config = dict(
    dataset='read English sentences (LibriTTS-R)',
    gain_aug_db=6,
    norm_position='pre',
    mlp_ratio=4,
    fused_qkv=True,
    bias='none',
    parallel_block=False,
    moe_every=2,
    expert_mlp_ratio=0.5,
    patch_size=[64, 2],
    momentum=0.95,
    lr_schedule='wsd',
    decay_fraction=0.4,
)
Rows from block 2 of a small sound classifier, named by matrix and row number. Rows with one number belong to one neuron. Each number is 500 + 40 x the weight over its row's rms, rounded and kept within 0 to 999. All counts start at 0. Numbers have three digits each. After the name is the row's rms in percent of the matrix's.
Before each neuron's rows are labels from the 100 clips, of 14848, where the neuron reaches its highest value: "responds to" is what is common among them; "loudest" is the band of the loudest frequency at the time of the peak. Only what is clearly more common there than usual is listed. The data: read English sentences (LibriTTS-R).
# fc1: MLP up (model.blocks.2.mlp.fc1.weight, 1024x256), inputs 0-85
# fc2: MLP down (model.blocks.2.mlp.fc2.weight, 256x1024, transposed), outputs 0-85

responds to: voice: male
loudest: 250 to 500 Hz
fc1.119 075:558480560447523484491540554450500566550476452501540482537524553470567487580561454536496469550467443553541484479525519523555481488489450470490551507535498616467518480435540444495481546470542520484522530479476458495486500460479511503540511516541498527438426493
fc2.119 074:481521403540500516568443465554492541459568537433467530500503494436453518539448487535475462498507484485459457482469502476424497488526466573519484554445465414521522484531557538500466528553494458443522508511555447496521492548520511521454463552418479456613528485

responds to: voice: male
loudest: 250 to 500 Hz
fc1.375 059:481528534412535412539447517471524470482534480431466616503493530521512452512523428568492553495508438512561438539455492516465517559458479510471521456462453516476510489491549480463562541535513444511528541511484516443478448473467450449545521534548437467479437421
fc2.375 058:545463531493525546520512506518525554457496539478489533426545452465483564477499534479493586503497507494539533558495476547421520476509525541465457418436590512537496502472455475491452387468406535462470482473557522509594435452566518449530489422478498530481514447

responds to: voice: female
loudest: 500 to 1000 Hz
fc1.2 139:524534548531506497458485538505526504458444486525508537521533563656472522489459507497454503543439479444473519479488502575566529439473526429495531469454474498516492540489468481461498507472521479506411493552468447523467584494449482508499504502512539414530508511
fc2.2 143:518515483461543444457543516518486504527434566497514469489487477520496480591508485489493544464426552533535467516441530399466457448444555488518626468492522528492515504556484448490438440472469481446479404492446467496540502489514484493521522523556475479531485523

responds to: voice: female
loudest: 250 to 500 Hz
fc1.86 132:455460470540519476580555513471514486497505455508469485509489521514529522480568546485469519475511445403519468487457531557562515510515465466481494515520464444528605622523511484498570514452464436501476596543529577577414454551506559481513468504482495471527561549
fc2.86 138:500478527492490538521494510488466453541540524481463442515465468526505603458416474554501499470537456492540515522424472490513448507603499570462585501455570511550522469431539574486517522530542455554496478491510440477533502511553492542491498578505513524532516517

responds to: voice: female
loudest: 250 to 500 Hz
fc1.586 111:460484441491542535493529501538528549604507426545503500582481450529413510525482478561426440464551553531497518504538452440507506481552459559492487437537536513523514464415502544523513536490527486474448501487550489473484524514521543487493480526504517428547457489
fc2.586 113:484526509484507567506536505477475547492492549494536446504486591450506563559545475445456498482496453503491393579484511588546523460522530521549513463518525418474480479593476476444508537544478561525480527535534528539486513534474437381427564463483513520537450447

responds to: voice: female
loudest: 500 to 1000 Hz
fc1.457 082:515503507501512512514466449513536502543479574484544501558451532519555575552550536500509569514529514495547446502459430498454471497499568493530461513589514560506486551486440548535464497501471494459519505541516562525460451482491525523483535512482496485471534461
fc2.457 090:574509500515511473535475480488459560486452458543493451486515508518435483451430499503422535447510530537438604555472519566476461590485463434551502541456479432446430555467473471511498538499508530529488526531547511513471435508459492546501541510495544455546545551

responds to: voice: female
loudest: 1000 to 2000 Hz; 500 to 1000 Hz
fc1.404 102:496513505477518525447535516449484466467498437488476524486381498513452508491488489462497465542431443514534535473543502512513455465472472489544471442426596556525479449480505541480562483489495499514495475534454503506462545494554524502555512545494494496461550534
fc2.404 080:487514509496548537569586478464539442519454500513559502452407503463585563492525490586540456472484513462412519486493497553491498537498488540439447439523506450449499574515469583484485470408517498567550438492501424475504465456477525561515495513466462512533437493

responds to: voice: female
loudest: 500 to 1000 Hz; 250 to 500 Hz
fc1.713 123:484543519567588497516510511424492569502490501496500469440523549499495600550502551416477495530487466468462559490483432514534431532498519523462503465484519496491522442556529442510540502533503555453506463508479507486500601431487520516472563488475475480428429433
fc2.713 125:568484459493434505517485513507443531476484478490479534479432484503486444445559503414466454538511459547534456529549467476474519500512544458521529496506471580615511497562445509454593487509506408519490467519531555456499440535493581521515563574512521521542538459