A small sound classifier, trained from scratch.
Model: 4.78M parameters, log mel input, norm layernorm_no_bias, activation gelu, patch size [64, 2], layers 6, width 256.
Data: 15625 training examples, 147.5 epochs.
Rows from block 3 of a small sound classifier, named by matrix and row number. Rows with one number within an expert belong to one neuron, the router's apart. Each number is 128 + 32 x the weight over its row's rms, rounded and kept within 0 to 255. All counts start at 0. Numbers have three digits each.
After each expert's rows are labels from the 100 clips, of 14848, where the router gives the expert most weight on average: "top examples" is what is common among them. Only what is clearly more common there than usual is listed. The data: read English sentences (LibriTTS-R).
# router: router (model.blocks.3.mlp.router.weight, 8x256, trained with AdamW), inputs 0-127
# up: expert up (model.blocks.3.mlp.up, 8x128x256), inputs 0-127
# down: expert down (model.blocks.3.mlp.down, 8x256x128, transposed), outputs 0-127

# expert 4
router.4:098158161145181153081135135140140120141087130111150113142163098128133082167122159186062097143120144174125124176126129150159166204155114082089154125161088120179142119127169073162096130151124120078164140111109125126143136142124112178129126080113144093122195086186151073097144152139171102088139130082047144165135121123164110124152139132179101148133123167110116157121105179173101129093068
up.0:090088182099166158084175186114107162112148116073119101120113108209158127116152138057160111122088139113113132129155145139127066144154118131116210049085120097081135112141127157129167121186164113163067130134103109154109149090080131074162125123116185136165179153101129139110157139114111066110168129179049094132107117094184130101051085106071130172107189105175151111112123053163151030122088
down.0:132128106127074101127060094148140092113175112126132085077115123156132114110116109104107160153103103158080054112119119119104177072130098108092124120108158136082110127153135218176088168154114093089173160136121139142103119080068111155121125127122126110053139175185092157104139120167122134148119091170133109165143106098124173103119227104098074132118087119142120084070147159094146153196137
up.1:133088121124166177089128111149180105087060122106127102133073151062122113084088084118169155147158109122188095110148122130176101128126104150096067163130121164132165092158130149095220085138178134168129160114184125114073110088134117140196083131135151113192149084107114183162144162183173081096107120111026148122108153072157153109152082184131159184162058088145145143104158045114165127140159
down.1:084184117169148135162121140144153149079121037130082108171132149128116109098086065164094151099129181124127079118132167127164111145099142110130106130157093110111118105101147107098107107128168130104095137118119110113194143155152162118117154129118077095142118143105083125158148107177117119186110167127161129131090103129165153107077123182082162108160183154180132110221126055158133174114171
up.2:116052127190126123082084093110181102140134122151109158077114178170161125086058144146093126102082139138087162201140119172146160178153074108131131161170122122165132178108136133140133116069122106128090084093124105178164122148098112078101135128064144118166134094084141141124156110128070140172076156130177109142150101130121085153143065175133061146092168148097142105186153089166124147147153
down.2:172118071098113138130152099133177111136146084170083133057103139126143145192143132122126080142116130114156083102110114133103161145121117121163173083094111075115139122096187086123169121157141124122181170090163154093115169193066106121131104120112101086174167130168104067179125110113191043114132094131036148150107094139154114171096108147049130070131123165128133078172090128178091164095086
up.3:148085078101075123137113145093165113115097126136116178148125126169121071148160121122129104132084102077157080177164184137185138122135138121191179153197189159061108150132098062115109142108119189108145175050115145164158073185133099121122139152118149111175130104128157116083113138140183133111145126132079169082176110131118105144125079109096144114171119092096146165155109084102076094155168
down.3:153165101156104139168145034139084178165123105155095165148175127155172136123135098108151160147124114124099157130094147100114138091080158113145115187132120083121122061077161167156099172079171087101142169125137133172091136163157088137129145151131107098117094171057129098105153106130119089115172174096153134131084190117103106215071098136116175101157148112099118105120120096115084102084149
up.4:115179114080170117174090143136168165168084162095108142106080166211105170079085128108127161161164089084107096160190079150143136136141119094085171162118146074082105119147127126066127156110135181135172107213130102151147135115134139120163200126144162167107132200159113104066162097087119109157094115168141056082136135120160119129130118099160115164104104167119126137158145101101159098133165
down.4:135101093131146158101123179095195142165099184158135138128160109108135104124155117105133129123118182155140129139127079139141117136141113169176113094143074141104134112131159143096142163115055122153088163082165104123112135097161199150126121128147072168180104089138099097115117114148135087120139137080135103135113144086052112129085163098110132095154156129176140169154198085109147109204128
up.5:184073101088121161185127074164115136167126157120094155049123154163114116149077195109151150169165091088149138127103132134181156108159097150165136108130182129083164158084143180142124122131120098155177075116137063145084132155150173192187146141180111085114102123090143149162153153131125174182069133127165098169111065120075064131152181127127146113110099129151139111137169146154116101128182
down.5:133148175123086116063116175106131132128147125164140175108161133143108128157132208103131097112165124097110161137079159132131094084133161138138093131106088149110103126175105060184089101166101156102131135188070116124127167143088066130160068100118106136136164101118125141146146138090119165185100120167176120139109136167147187183134180120095098069152152159170173087113118125087143120135159
top examples: voice: female

# expert 1
router.1:079146136162192116150172135118124139127067075166100078193123105120112118176133112173162129157117119124126140132156157160161115149102134122079065095111140121125184111126118085159172081123124133131139098126126080113140080121107127173120090164163063222156129102112147081179139115169125074159061112125114147141174142125146162095143155142139121165134121177078215155177130126196149130115117
up.0:094135091065127105153131070187117167151107157136139173140139160129153098132132118065105103083120162112148095101063155135200135138162120081101144122145144160144116095076148106131120147099169117141103059072101149151147143125149119165203076107103086121123159129084137125116076123074122113083155137156116122126125095107192144188123103201049139161139119105140117116129086136201168132118104
down.0:134102150121152164141136132201132097116125171069145097122104137117175105098155129040117152120113165206111181106103157121106112114133147122166110103121103162119139090072042156060060123133140108117100114138159040115121174114111126166133088110109126085132127238132144167117131110099117162184109117176167145143146139141165129116185107090087147087066175138185070149138119152094175119132105
up.1:123123102147105158126095140141088103145085140108105123132127185069184145110153087119088131117118130139106138174131150107073032132117104085213145138138150092087108106139150180152108110086150137147102148168163130082166108151162099070179147098101165119178107090180101184147121151190139134118097169112112110124142143142154154170155108121132180189151087127127113101107143177112111114172099
down.1:134176120126162117126154198154144110123141135196120180174147103108137129114162068150150105196114138134156176127099109093120133063133096123115093067082125110163061142092097121171116145128106128133050148118054125146088144105121204093066137098121119156070140134142139160106076060167141097098147066122078146100129091116129141108154132086207138079155095177130077153149121159132122086134108
up.2:187106124176105185137089091149143109141112140124091118179095071153150105123126117115080132131145175162098038071081144151080080164101105097216149102105131100136153142079146136072159119196193085123189183188127085109116153113152094128106113160210146140093129107155120166086142153129123082117099146123177130087087157075163142078144154113142131082163128136083087132149101101114124130101157
down.2:078106175158109117180129156164188159164200108122144150078163069149095072095083100144072136184121098122234140143181180119127120102160121157139113137095157103143082118203142149124077134114084120133125143108148121143041144094093138125153164135138125193106146119098153120119166085077116112076136152142126118162115143127169057146096076112141102167169108101078083147144111147078092065144131
up.3:130127143114165094159109162104083082143074118099171117125118175139146127131143142132141090107121122112122171156190077096132122116162090127193145132172080150138140193180117162077117096157136109165145167157119174159124128113117147130173081105123152096119118130140165086150129157084088089129135171120091112078125114148114154124127164137122060051155100096087134137191084100128094112099109
down.3:124087113123123153052131145159123132133151185147127109117113113092102199099187153064106173091157153128160052095115124161117068090082151128110131169132170134119144152127124036147181120059104113138089141095133110145119122126118113176097119121089148142113091176147167158086157189085102124098149149165167155101124123172132067141131088162118101129117174173186129139122171066158154134118119
up.4:148123106140087113180098157181119079139167146144148163123108140096156136095093110155145127138116156196118141152073128147083124152169129163127148162119055123088130084124134115130149122150156158137149171118161074167120125138107194097165146088166149106082086114165093049135182086129123139096086199132145064151106108154119158126177126188133157136103122061122137070137147186115085117141121
down.4:167187094150070101123169108102128149139178087167106062148077124133163162143148082111159129172122169161142123152053153126066120153093140153104195087134050136125122097132194089134180121088057088115099129137107167150149138138123128126161136173128156109098069091162122138100160072125167114107119086142146120076165102102137115141109099165114115195158081104145113137155115143158110083139161
up.5:147162112136100160095129100077166142060092117142135174174173127061127112160136138060135185147082152099077129081157053093153168172068076177112077165123119075106161136177120207102157111135139107102135100149123081102142186138110109110147090147136106093109116141111108140087113139083169141104156139190109119091119096129168105126147097129124158148171176132136112104161135161115102117137070
down.5:071152174145162134095204171060117097094091115179137137151133167190146113118087191163183076096173155086139196138075158111097114094143146116125098127167139141142137122098124169108169093153148084115118151099172147099091155061086044112177080126157172141167120115112072074145088125101167167151137108152129131143057152156128145093063157138165126118088163160120133170105173084142145185132136
top examples: voice: female

# expert 6
router.6:114206111113146194120101144112121113114099121102136109161138130108123126168107199158171122141076150103118166103148161204141173135133149121116053118085065160138130094128130118101120100103174163140129063093095121148128118205136155114129112055154143123143131140121159097132151130122167190134102128114073076159140123130152074158182167060126130150104141160132145193134113174107173109104072
up.0:128153089212138134119130130146157116164130109111081133150107144186125187120148145072159116176095146095166169176193145066116151105087113179147046097130199078115138102113167158135037122097139122181097157143138080120097118182164128082156069157090153123156126095121143114123171105132118055101125128156142093090162162158123123108105084151124101126178057130120127136105140079150102071156156
down.0:130137134172130135174152093158135131154104101105097150140153118066128120086148112126149133195128104110131150163111108157103140155113111064109169108179138055119149132161156111152145142122142141115156113136151128161175086142068120083052099157123135147183149158103120135090155124217150112088102144133134126184181145189079145135050178158145114178147116159159204118119126115154146077157120
up.1:135076072160142087116218152085091120095145164116134122114142097127164079127181118107094106126127117104121175137097187177135138159105144108136078110122127120159104137180118147142104111179221125117212146072095113081094135130119097128075096127186106090132067082104125169152160165075123143197136145181120106118098144148135128133134133116124081105136085125156119111094177101154126105135168
down.1:099113147128110082168152100145124146161076152160113186119125109096094058178144146164143138150098098154091163140111114122110199137177131111147156122183139124104157133134138096076095126119132137106152169128126080135133116139124169119144188105063116131184077120095110143164096080135140119139052130133165193152150192120126053109141137094149158104055069119133054124174116163141088223111128
up.2:162059120096077051106100186091114093151126056221113115163162112080140102150145083132168147054146126137113063140101126137120134107129132086116131171148084160079140137111119127149175152073099134125149159170098179085112148090124177125164111154127146090094093180151145122151093117110152097162155109136144102154142122128183184074131165174114162167125127035115109093085156125152110159130175
down.2:127122075081146081090125146161122091193107105103115099117158188088154101129157084113145162196111142130108132108112129080082181155102118135036176149067104207088076116085103110167084168152122126085161099117097156098123128237146117083082137187139136169107116156099160108121119135138187130159171172120167165105072125136112158090153142151148115147144093107126114117150098145164140136088092
up.3:172119170112080111130219155080131119130096157125114090120092100090158079080098170115100128117170178096146097173142099136113126088146150167128067138135097091097127138188118136104113134169141155097122096128136114150140148097142092171174172165098110132115139138081091121119113189143129174205103102132170131102170124087151103113135158145085118142124170139143101079189159119059137119126096
down.3:108127104144154113115178162160120151068083139140184214106169153049093102158133143116166129153124205172127148076145123110145109151174139126118130102123116131112126067108151123062106171131098108120118094069101152098195085116076117138077151123134097155132107141163115162121121093060111111083129208107130158169113110084161123141091106137138142118143136131129106104138075156156092154140136
up.4:161103112096106101107164126183133092106041110148079084202143121144174149162045205098127133104149138135127101159213172098108093102089129127136166167144152127132099139143135144184094117118106139099108156148137121133116152178105134084129089115140125131116087117157090157147091123159130166148124108136152091121132165069141128149175098094086228156136141091109121101143124192101148150157143
down.4:123102084154152105168190138170099164134251117131178141124085037154151095097096104145109179111122122149145111114117145087084170132095166125146135118097121166171149117113085132093114146130133151092185122123095114168143129100127082144129126186126139133109095135163132173141106081106135130123098089108138113144111048154119160129128178145187132086119099188120178093098107157083104097158116
up.5:120105119207154167167147062096149124188174118131144153188090116149133101127091131062119180149177022137114095123163073183118172120125164168150113045108113125142125103123096097118144152101107077094053115146107142110135099102093088087138115112128096156072125081137153149088117148135088123081193070104067098079145187119159117096106108100091166173100164111150139131107161106103147136144108
down.5:130074089090090099120178095150116087208124163125131081127182128119117147160132105173173102178156160123113110131150122114092069112163084076077164162137100088142156076067148117091102125175088073135159178124149129113110110129102111151113130131113118081202135159160125108165120066102122110076092133100137160132188187182151161140168104094121188055153113106171121147149131127133116089112130
top examples: voice: male

# expert 0
router.0:088182108174101146172177079208196150138125089168154107123098131150101092162125084106175176155120150139120174131128128140170188162147155145130209136110103185166151155118179104113151122142137159108142142132162183118094152129130179152184106100119142120195107183161141187168124074102106111147133145131171173166098088156117119091154181189093149155166089125166090159074154173065189143121084
up.0:080165157093122149119173136123145121141132125049121128156109131145163137123146091108122138082088168104134114132105089068128117111070193082126079125171132154163176120089116146074109130127076125158121159153168140206129124131050112118120146075138155161103102129122107164123155129118183114089140093128157120104104143058185135148135105171113102112083115153156144048124128091176113101130142
down.0:145146085199135095153114167134124104094114125108112088118117165197168188113099114173121172114119132097106077172176115089100095113182076109057156113129074113202147090153142199129097125144178193151169193132166124146129149157123109141049157079129184077118135103155112191126124166093127106120123074128130108177148153098164124143136162142132100146123103126182134090088124112171144126164129
up.1:173109148103122122096126091179168124100171143161106131124174083155139113113129178109098146130123156117107076144105112114076067074115110131072119129160218104097116163128171166147151116071147083110084072109125083106167102123098176110101115153137088123098133133117171160181098159110146146161134134143098210177184124162141107185062161170154078074146121151110137166130145102132100143141162
down.1:118096116126143134087134176134188138149120136126167121119061109159103144166069123109173152083118076078091157113139131134090116178122132131123123178071147123160162089166111155126123121194148146127097128110157167115104100096148201131163147129139143111133111104132116106184142195135082081112096149114102160157122157088155136170111165165146165130120111164074129226153077103194129101135145
up.2:100151135120107153149055128078133182111098083147071153180103124116124092121104051156065154146167092183108120108056167200124122127144156103116167181135193160110120115121132112193158131133174124100169153109121141129173087119172090114122130142137111134094060155123136127106178116128134105093131178148153076189167115065110141141137190130128110122204166101174069105135128135031096120107157
down.2:098142119091158189089087112089103167116118102112029118071129154100105127090137183097084094127164116117188198123168108149103160080150111157159163109142090120116134104140106191123137110195176141121120180130151132088079103119136119098180091148059116166152095102146141140204114216127163113132124154143114139111174120133187100096117120118057106115137178155117125143179148115121170093110199
up.3:094107154135132159159079078147119153104136083139139071143109174040126155143156137076078113117162141129087078124123153152149069123101136162137140130102080153160145171145160116081138081144132076167160119159148117084109121130147095191154126099114196130122102139140153117083091126128161159096101117064108093112142171140106127130088115077149078082176127146104109127110164165085141166130114
down.3:066132154125141158134129164100207112110105149127136141085154144101075094117178114126180128132105111113035136105151137107163118139072110115177125167145185120138183151066092114161172158108159151107108113116072129145098192106095105048160090171116126154143141096173169157154118093127199149195149144134111113111112182163129114102197180078171103082114060129065111108193175182130152144076150
up.4:122134090109145121129106057107159109090085142129160169079167112126110169171170170142159156070136119093112135158105153111166156124110100159156127125153182155159135141110131107150086150047089158119075161096141132127171139085116040108138098114107112099153151133110120170189113122115138101103160120134098111115120080110162181131111107127174077197115114086113141124145164103083165120099080
down.4:184099103110109118154136115118114094104127156129114122122164062103111177167141166067132138150134133103148205121119134086134073135151095153056195072159153158164089162155133136071124138151117118113117172203135072127180109146113141117143163086075072168122173130154182154156147058170144130146147113150105081149088091177076068100153114136142160097125092127092132090125148132072134108192093
up.5:073169117158064145170106095117150196092065086145116103125118101116152094176143101152199136121201119107111108097128153150126137144171103131126077095190149115111137113134144118129162162124147121116096147163169114155151111087137090097157131089127107091149115148074119115108140171169175136099172092121152120163102143167097095109153114139135030098148103106174113034133119113213105136163102
down.5:160108131073172153152100160152094109095102104120171156163127141128123102184134055165098169118094107146139177115085144182147139103131119105146131115145150148192093123115148066183140081076153118108143093173100072076187152111124150081189132093142105129110161089085142156096111103111076148087160172108093165149113132190132105145140097127090165118109175119081117134171145098162119143118110
top examples: voice: female

# expert 5
router.5:175161111179089091096145054149154135121122093118135112173167085203172101122149124163146097131122164122088133139151124169220159127150083088111166176062109089150117088117168067147100112149107143123102133090137105090096189129115111091133115104191059061100140102060138112096164099178117093119039102121111099068120093099172090133130133142139092152139129167160116162127130183137150120085085
up.0:086183108197186194166119052117133066182099117114106124138160164116162131145111155061132105077152154057132109126099153090146131043078124139128114142145185121079089095124117123112106112151092067145147164090113197106191179119144093149147103143151179136120109141152135108128145130071118105105160125123143125101110142119172102150127136150145146192109166170153168152123124106167107135110189
down.0:129102153127121165137150154058093136105125104169075155114069149102081147143141115146133164074147087140108164122127178107129153131119116148112151084108131144213138203144086147096115064183042133130085124129126130158157144131141132159198091096120148138137120125133106172116116187165159102145106160099174081152107119124075147138122127077148169149205107119147139148076085123178075113130090
up.1:076109130147099097157162157118191099126160145095101085084171127168126140160155078113126169124084133166155157107128121143166089140161152123145132147087124126169141131168109110139146102112101101160043169073115139080172165102117098141093231140120095075150057169145125106085108129133144141071125076204086155221157162185119126183159116146166126107126091104131130125110141116102108076119123
down.1:164083070145093125119096134141090150052130107152173155118161166109081138101159123139136158143168093156177135082103130142108121176106144122100121107114102206081173081123079143081137183121146139133136126199160112112134112120112191089193096117150125155142142066092121112136093117168127168119109096119138140085136085165206082144109113142125154115048067157085189135122155144121120166198134
up.2:218108110129094150133142166171148188142099108158098122162197160148148098098095149118126166150132116103091143167151116166072131108077095149159143149075163145133125129154106107169121088130096153108103149165083129111080154140097160159121055098155191167089163108106130145105083158111128142199166077178121101078093122129091123114056162128088127135151140162098142092135141136067190092151127
down.2:065116138121168132157155121122157055155127188097142176163162148139122188160123119066138096100122124168071149125120138137109128134154144069134144130112089109069197130146125178156058147144157103118075148135120124113096111108155136099138127112123174066131113151130138180135110151132161118137147083116083166153160103111142133180140117148137169143129101086212140103120191114051111163114153
up.3:111113098086171080172145072130181110152191108119142136166177128117153125073095165145173104147122144153158145137148044135095042113151107081126153132165096127109095139159151170117123101094072086120114171116106145106180132111106119119160148129097108155103095129149099158104097108130144153136204058177149150126124111098075074107125059072141076161133139173113106131131170087089060100114113
down.3:167102136122084110181119154095125046108132082100102083177114119135118184139082124092151143101136188201079140139112140136120170110086104172170111095107115159161082115196178098175112132197109138163084084163180062131123061188131189081128158152144108167142143081105119130114086099116137118177153097142114082119178170110111147039136160112140129133178151168117118171124136106103141064121072
up.4:114106133162116183182149106130133116082130088139125154124090128161163100063133141165160076107095152147152113126186144131090129127098091124126149160196177085075148093152080188101171048093156180143085146089120144163175053154122158146216082138133152121130137094176098115132112101172173160128176146115126129117116089093141154127111119159136133166118122072115154111115125103136085191164171
down.4:121110096143142117137103096123203084130112124125142125087148207178112073121118087159116132177160160061162109125198098103094174114127120139109197121114108169061132146114111161145153125096111133095154104149156125152131197137133151081192127097105102144165150124141153155130089119149098112140159140156094116159171114126068176055174145127129113092191110147154092143219142128088102175106106
up.5:203150094151132110110143120134090169075032134101053131061133064101149126156113087096131122197145136078086094159131139082159153069151089164105087145106089093151158151190087147115167137137144187105118155122075166116129122161136168120123148074175105180155136158156163131087155151106117086102145158103153134126144153135146141153126164164065132092148101154152140113093083064127137130125131
down.5:145096106098140161116132101179152127144179085141162100163120120140135110094097135163150136088138167073118177134124132141129169102174121146107191106169083140100083117151164115170048151133105123064120140175132123152053156181184164117192091159187128119097109119126147106152076127116095178100095192079112155104110150148149101114096094155131079159177174134138135163130151121170113157130204
top examples: voice: female

# expert 7
router.7:120161082122157154089115130173100105145082081137143111085187067143170081123131168104141124100162123158091147123140147176161148107122182133139138074144109117134146091120095121117119057139141152088145114163129107173157143136121100155188120129129014118159099173143120096095125105141154133073171101133144108126131115153134174157107122110113156139141078166135101140146108153112166115124129
up.0:169088140135112182078161079117101151136073135107130123148107085128159152120123148095132131116122196140211102128104099092067063166151194109159116141160136120092104036112130127090148129161171169130111106138104172192141112103096147106154131133120141107118100115123152134118147056074133159119090119091115112188142166126172116132113150062082146158173141133106107117208080175111114142138195
down.0:199081099063152152143099113158163134114142171116069090110171053142146144134065169132077129164114205140088107139159143106159187199160128169145131103140152171127148162095152159112164151154115145119099170102109071178158115149097171182085128139134161127103175147148125137136083111200165096051115132145115099114130129105152107092177164118114124116142212121098120120131138130164194131171127
up.1:165126096156155166168128146212172127149149077119098107164181125194115103157124168106148160105143190088100070144133116099150113127142120154147206108104159056173157188119131126108083176157131112152126142118099107068132135174159096104153129089090109109144141106125130106137121132051119138115110096160179167118122072112171135121061113128159137172116079166066187076171185113145104120115139
down.1:104148125179080167173145109126134167184086096133159117137077060145138132203131072138121030167065116105148115176111120145076100090171107080096145092133150166171093098145087113150096139088171118155176094118064175132185129134144171105086117128093106150157154157126133140092127155121132104155175163090134150141098082090140118101114131100102083103107151133169134125146185104134155127092178
up.2:120136110144133189194124152131183184119146166109172110144144118121169159136114141103078139140159122098091149137130104057132128130174141194083174149126164113106064139072124107116122142108134063103206162154108146097122153134129084109137131117125191095133142089164130146124070126091113149073161173128118094113110154118142126109121122151065141109147156131139114127106152182105120114112193
down.2:141052202155098194195128106134145128142143175170165120134132147105164110202138166090147163158155156124108042112138112162083079139104148119127187136089157135136053128149131091114120146144108143114104154172160112120068107101090128092132160130141153100088115137126134178162153181135135101095145128147083140127169101107127169086155135101070164053105154167075094068065139116132083167110167
up.3:123074076097138133107105165118086137097047145117094097140159141122119138152149144187151132119181082084131150171145160133106141088116083116117149138179150108121143154143143147178129149123060161135166157117201129158099125114142143124163099151096088150172075140157099179098097170136148170121120122083162133102113086166113061083105154132136155065141149100158087100149113210158114123160124
down.3:158188148079147097121086074129153128060110131126055106134126152194156106129117144095139132122143073181123109108172185131191145180095118088163149135132182141047047120090133111090097137140117112150083149144160110149163125156063120155125132153112125126179113124074130088118144063126098106117174135121146162181108124121200177155161123096123182102120087173108149115111180098126170052058152
up.4:072150105161148109115181113114101040134098085117138154191156155138138118098128135145147124164099127111070138136126160107103130138092172088124176146079132167112155186113101121083112184134146117109124144149109177078164130134119136147145084135179128117110119057133066065149166128088129136103137131117144156109117160118128139200121130084170117103153137082185056070112189122121110158124119
down.4:143178091147135075122182137200144076134143158128117121119148079113102121080177149138163144115112148163152140166140126083155118142159190165124134097113111189177062087115110181172102148127149131090105129137086183139127161130109125110064170075125113162147122078140147124100128169105088107124089217110161138197157168099092129148129125128122160102091170089100138112118162105092127188097102
up.5:107061114135096132179091126144169038167088163138158118087110100134095062107097119097124095131115155133155077127102131078124116102125125138161147163125062143105165079189154110089097137146146104105138114119102120180135155153137142123153124099124115130123101127171163176127135182069137163117134169122086091099109078154139139093147178096148070056051142091052090169133138125108160119153127
down.5:130171115151093168042134135095165135180118151115101115088138116073157089144099137094088155155121179171159101155161181128098111154126126137168155182193134166102149071152091163086145106113143129112190101113171118076135193132111112096130100111120173079138076160087176170136088140166183154117106102119138137105161114127096113123137123116132132136094124150068075173118137130109117150123119
top examples: voice: female

# expert 2
router.2:063131136145183117071104206187130158143129155175160074188135179129117133149101129143133143147125139211084094160160147174115081134077148087158095081185165148146132132150116116130156112112136124127136089130118146122115090073113142149074055078129150118164128100098108140128098158181108141170144088111131095120148171170160184153155122097174076161116195114080094197189113148117112107155116
up.0:134148102096082144177108085153104135092103120110170121132123174141129149173117129094182169109184148100076161132125145110164136137127080097093128097157159121214077190142140160130116144091058150148139124121116076065143150195081099152091162140207172161127120132173165160129144142129130158151086141126111133202087129159135131154147134187132134100173092107095110092155110131107080118165140
down.0:177104136131114131088088129115095137208153129097142137119106090176149067112141127149134089161147137067132091197105114117134116113134135103176193152091122105095022152152112127086180136113144126110045134169132140131095156083156080151119111065063115134146154166128163163152139120091159180102132154167152160136144138121141083175194159026118151124116133155161133068144124095129172158119184
up.1:132101114065120119119150137120099121150153149160127107196111136119142130159118123123130165216133130083134068156089117128137094138102093120144127188157210158098113094122175141103112096151087084177129067124137176160121172167069101181125139160159126158091156098136117095159122188161167132169065099087131131102130121091074173121136137145121096171123127103092114144123071095116106101132171
down.1:149176072159135101128097150141088118131195104065071118121177122133111153110109092061109113109107065118074124157162083125125079110071142179141112121171037097155103094114115122100113164208135125169151162132124149075082111115081143114090079182144111080104122142131140176073091154099117171116135069154137097144147150115145144135110086120109105136167143140153111102141162115139160130111096
up.2:086186186136124137172115124133127141103114139157161135114119109117110140115192104081135150108163172146148149136148145102172118158067143088220176162159138101099140127140174165099219118109127107155170136145151122155121165126116162151163103112150111121084063070153109103121154167107103108071084138103105125094153180149155128054120131143102130116080108126072067101093067124142157132106107
down.2:137085066095146098096177124154122128137183185120080156097152130118151142157116124148107144107092086153118135182115038148112106044090101121075122164152137133139157148086167224061143117115103077133120139101113162144094098127117163141103074139181145135078151170159132100142135093106127084164050171134156146155154093081123145153113047145139179174219118144123164197110158085144100091143093
up.3:112080070114083108139162149079155104133176187114133136124146152151117147155140104105077105118173164120076121142094137088129133082134176096165168149168114130122096166091125149091172144114115183101129142145114142142138117130134142101061170141121108100126152104106180142132110110040099201151125184128172121155125145105119161061090125157158162170176140095168087167076134137082105092108129
down.3:165107134154130062095110179162109149210121148128107101234128115136181158181140178171104148122122114178158163119112163149176181141110139101119148138147119098163203093149078134113086107163150083124122105090106116104142073130141060118122126176125139155195067117094107153159101190106094142126068134107114073106118156131105119106173135133109166065163089030117141074113112200170112133134098
up.4:072129040113167119097084132126118178124190146131111123159153153157151135142095133178123099170150168093106119179118149109122074149039100101167169155109112164119089129089118115121093130092114160110239135103089106111116098132130192108117104018108143143143072102111118131194109172134108152161155125145098067106118157118149101115158122074163122125141144103076100103175071160104117098164178
down.4:136139105129098120158171123125131068122163126100154138141145204128188185164123136101123186151075143152125110166144124185106101076150096141138109126125115076121123192137150146121167088131142130146123195104079121080164101140098094142110128120129139058051096128140117185088122137101117094158129127075117089137146124072154117145078123137088134104119117164170105130085135174122170105162108
up.5:121209119135186177124055123107144149120119118100108140150135119132128117157062118139106163081156082108098099070148110100091162121063097115107151148082137133092161110165091158117124121121117122086154095152143121212151125121159179137130148108087112192099124135137140146154105103142193098084188067183206145112121073078099122113102118069171122154149135128163095141131167114084083161159123
down.5:110137168144116101104186144117106152144148167105118161134161124150134168094126183095085162190140205121129079143114084159092030122146110156152126124191149114098111154122190106155166150161069117139106189072155156050142088181075075108108125153131102063119148143130145134097125071099139141168152084121126064164187184188111134128119174114133110096131126153111147100072128201163115107145160
top examples: voice: male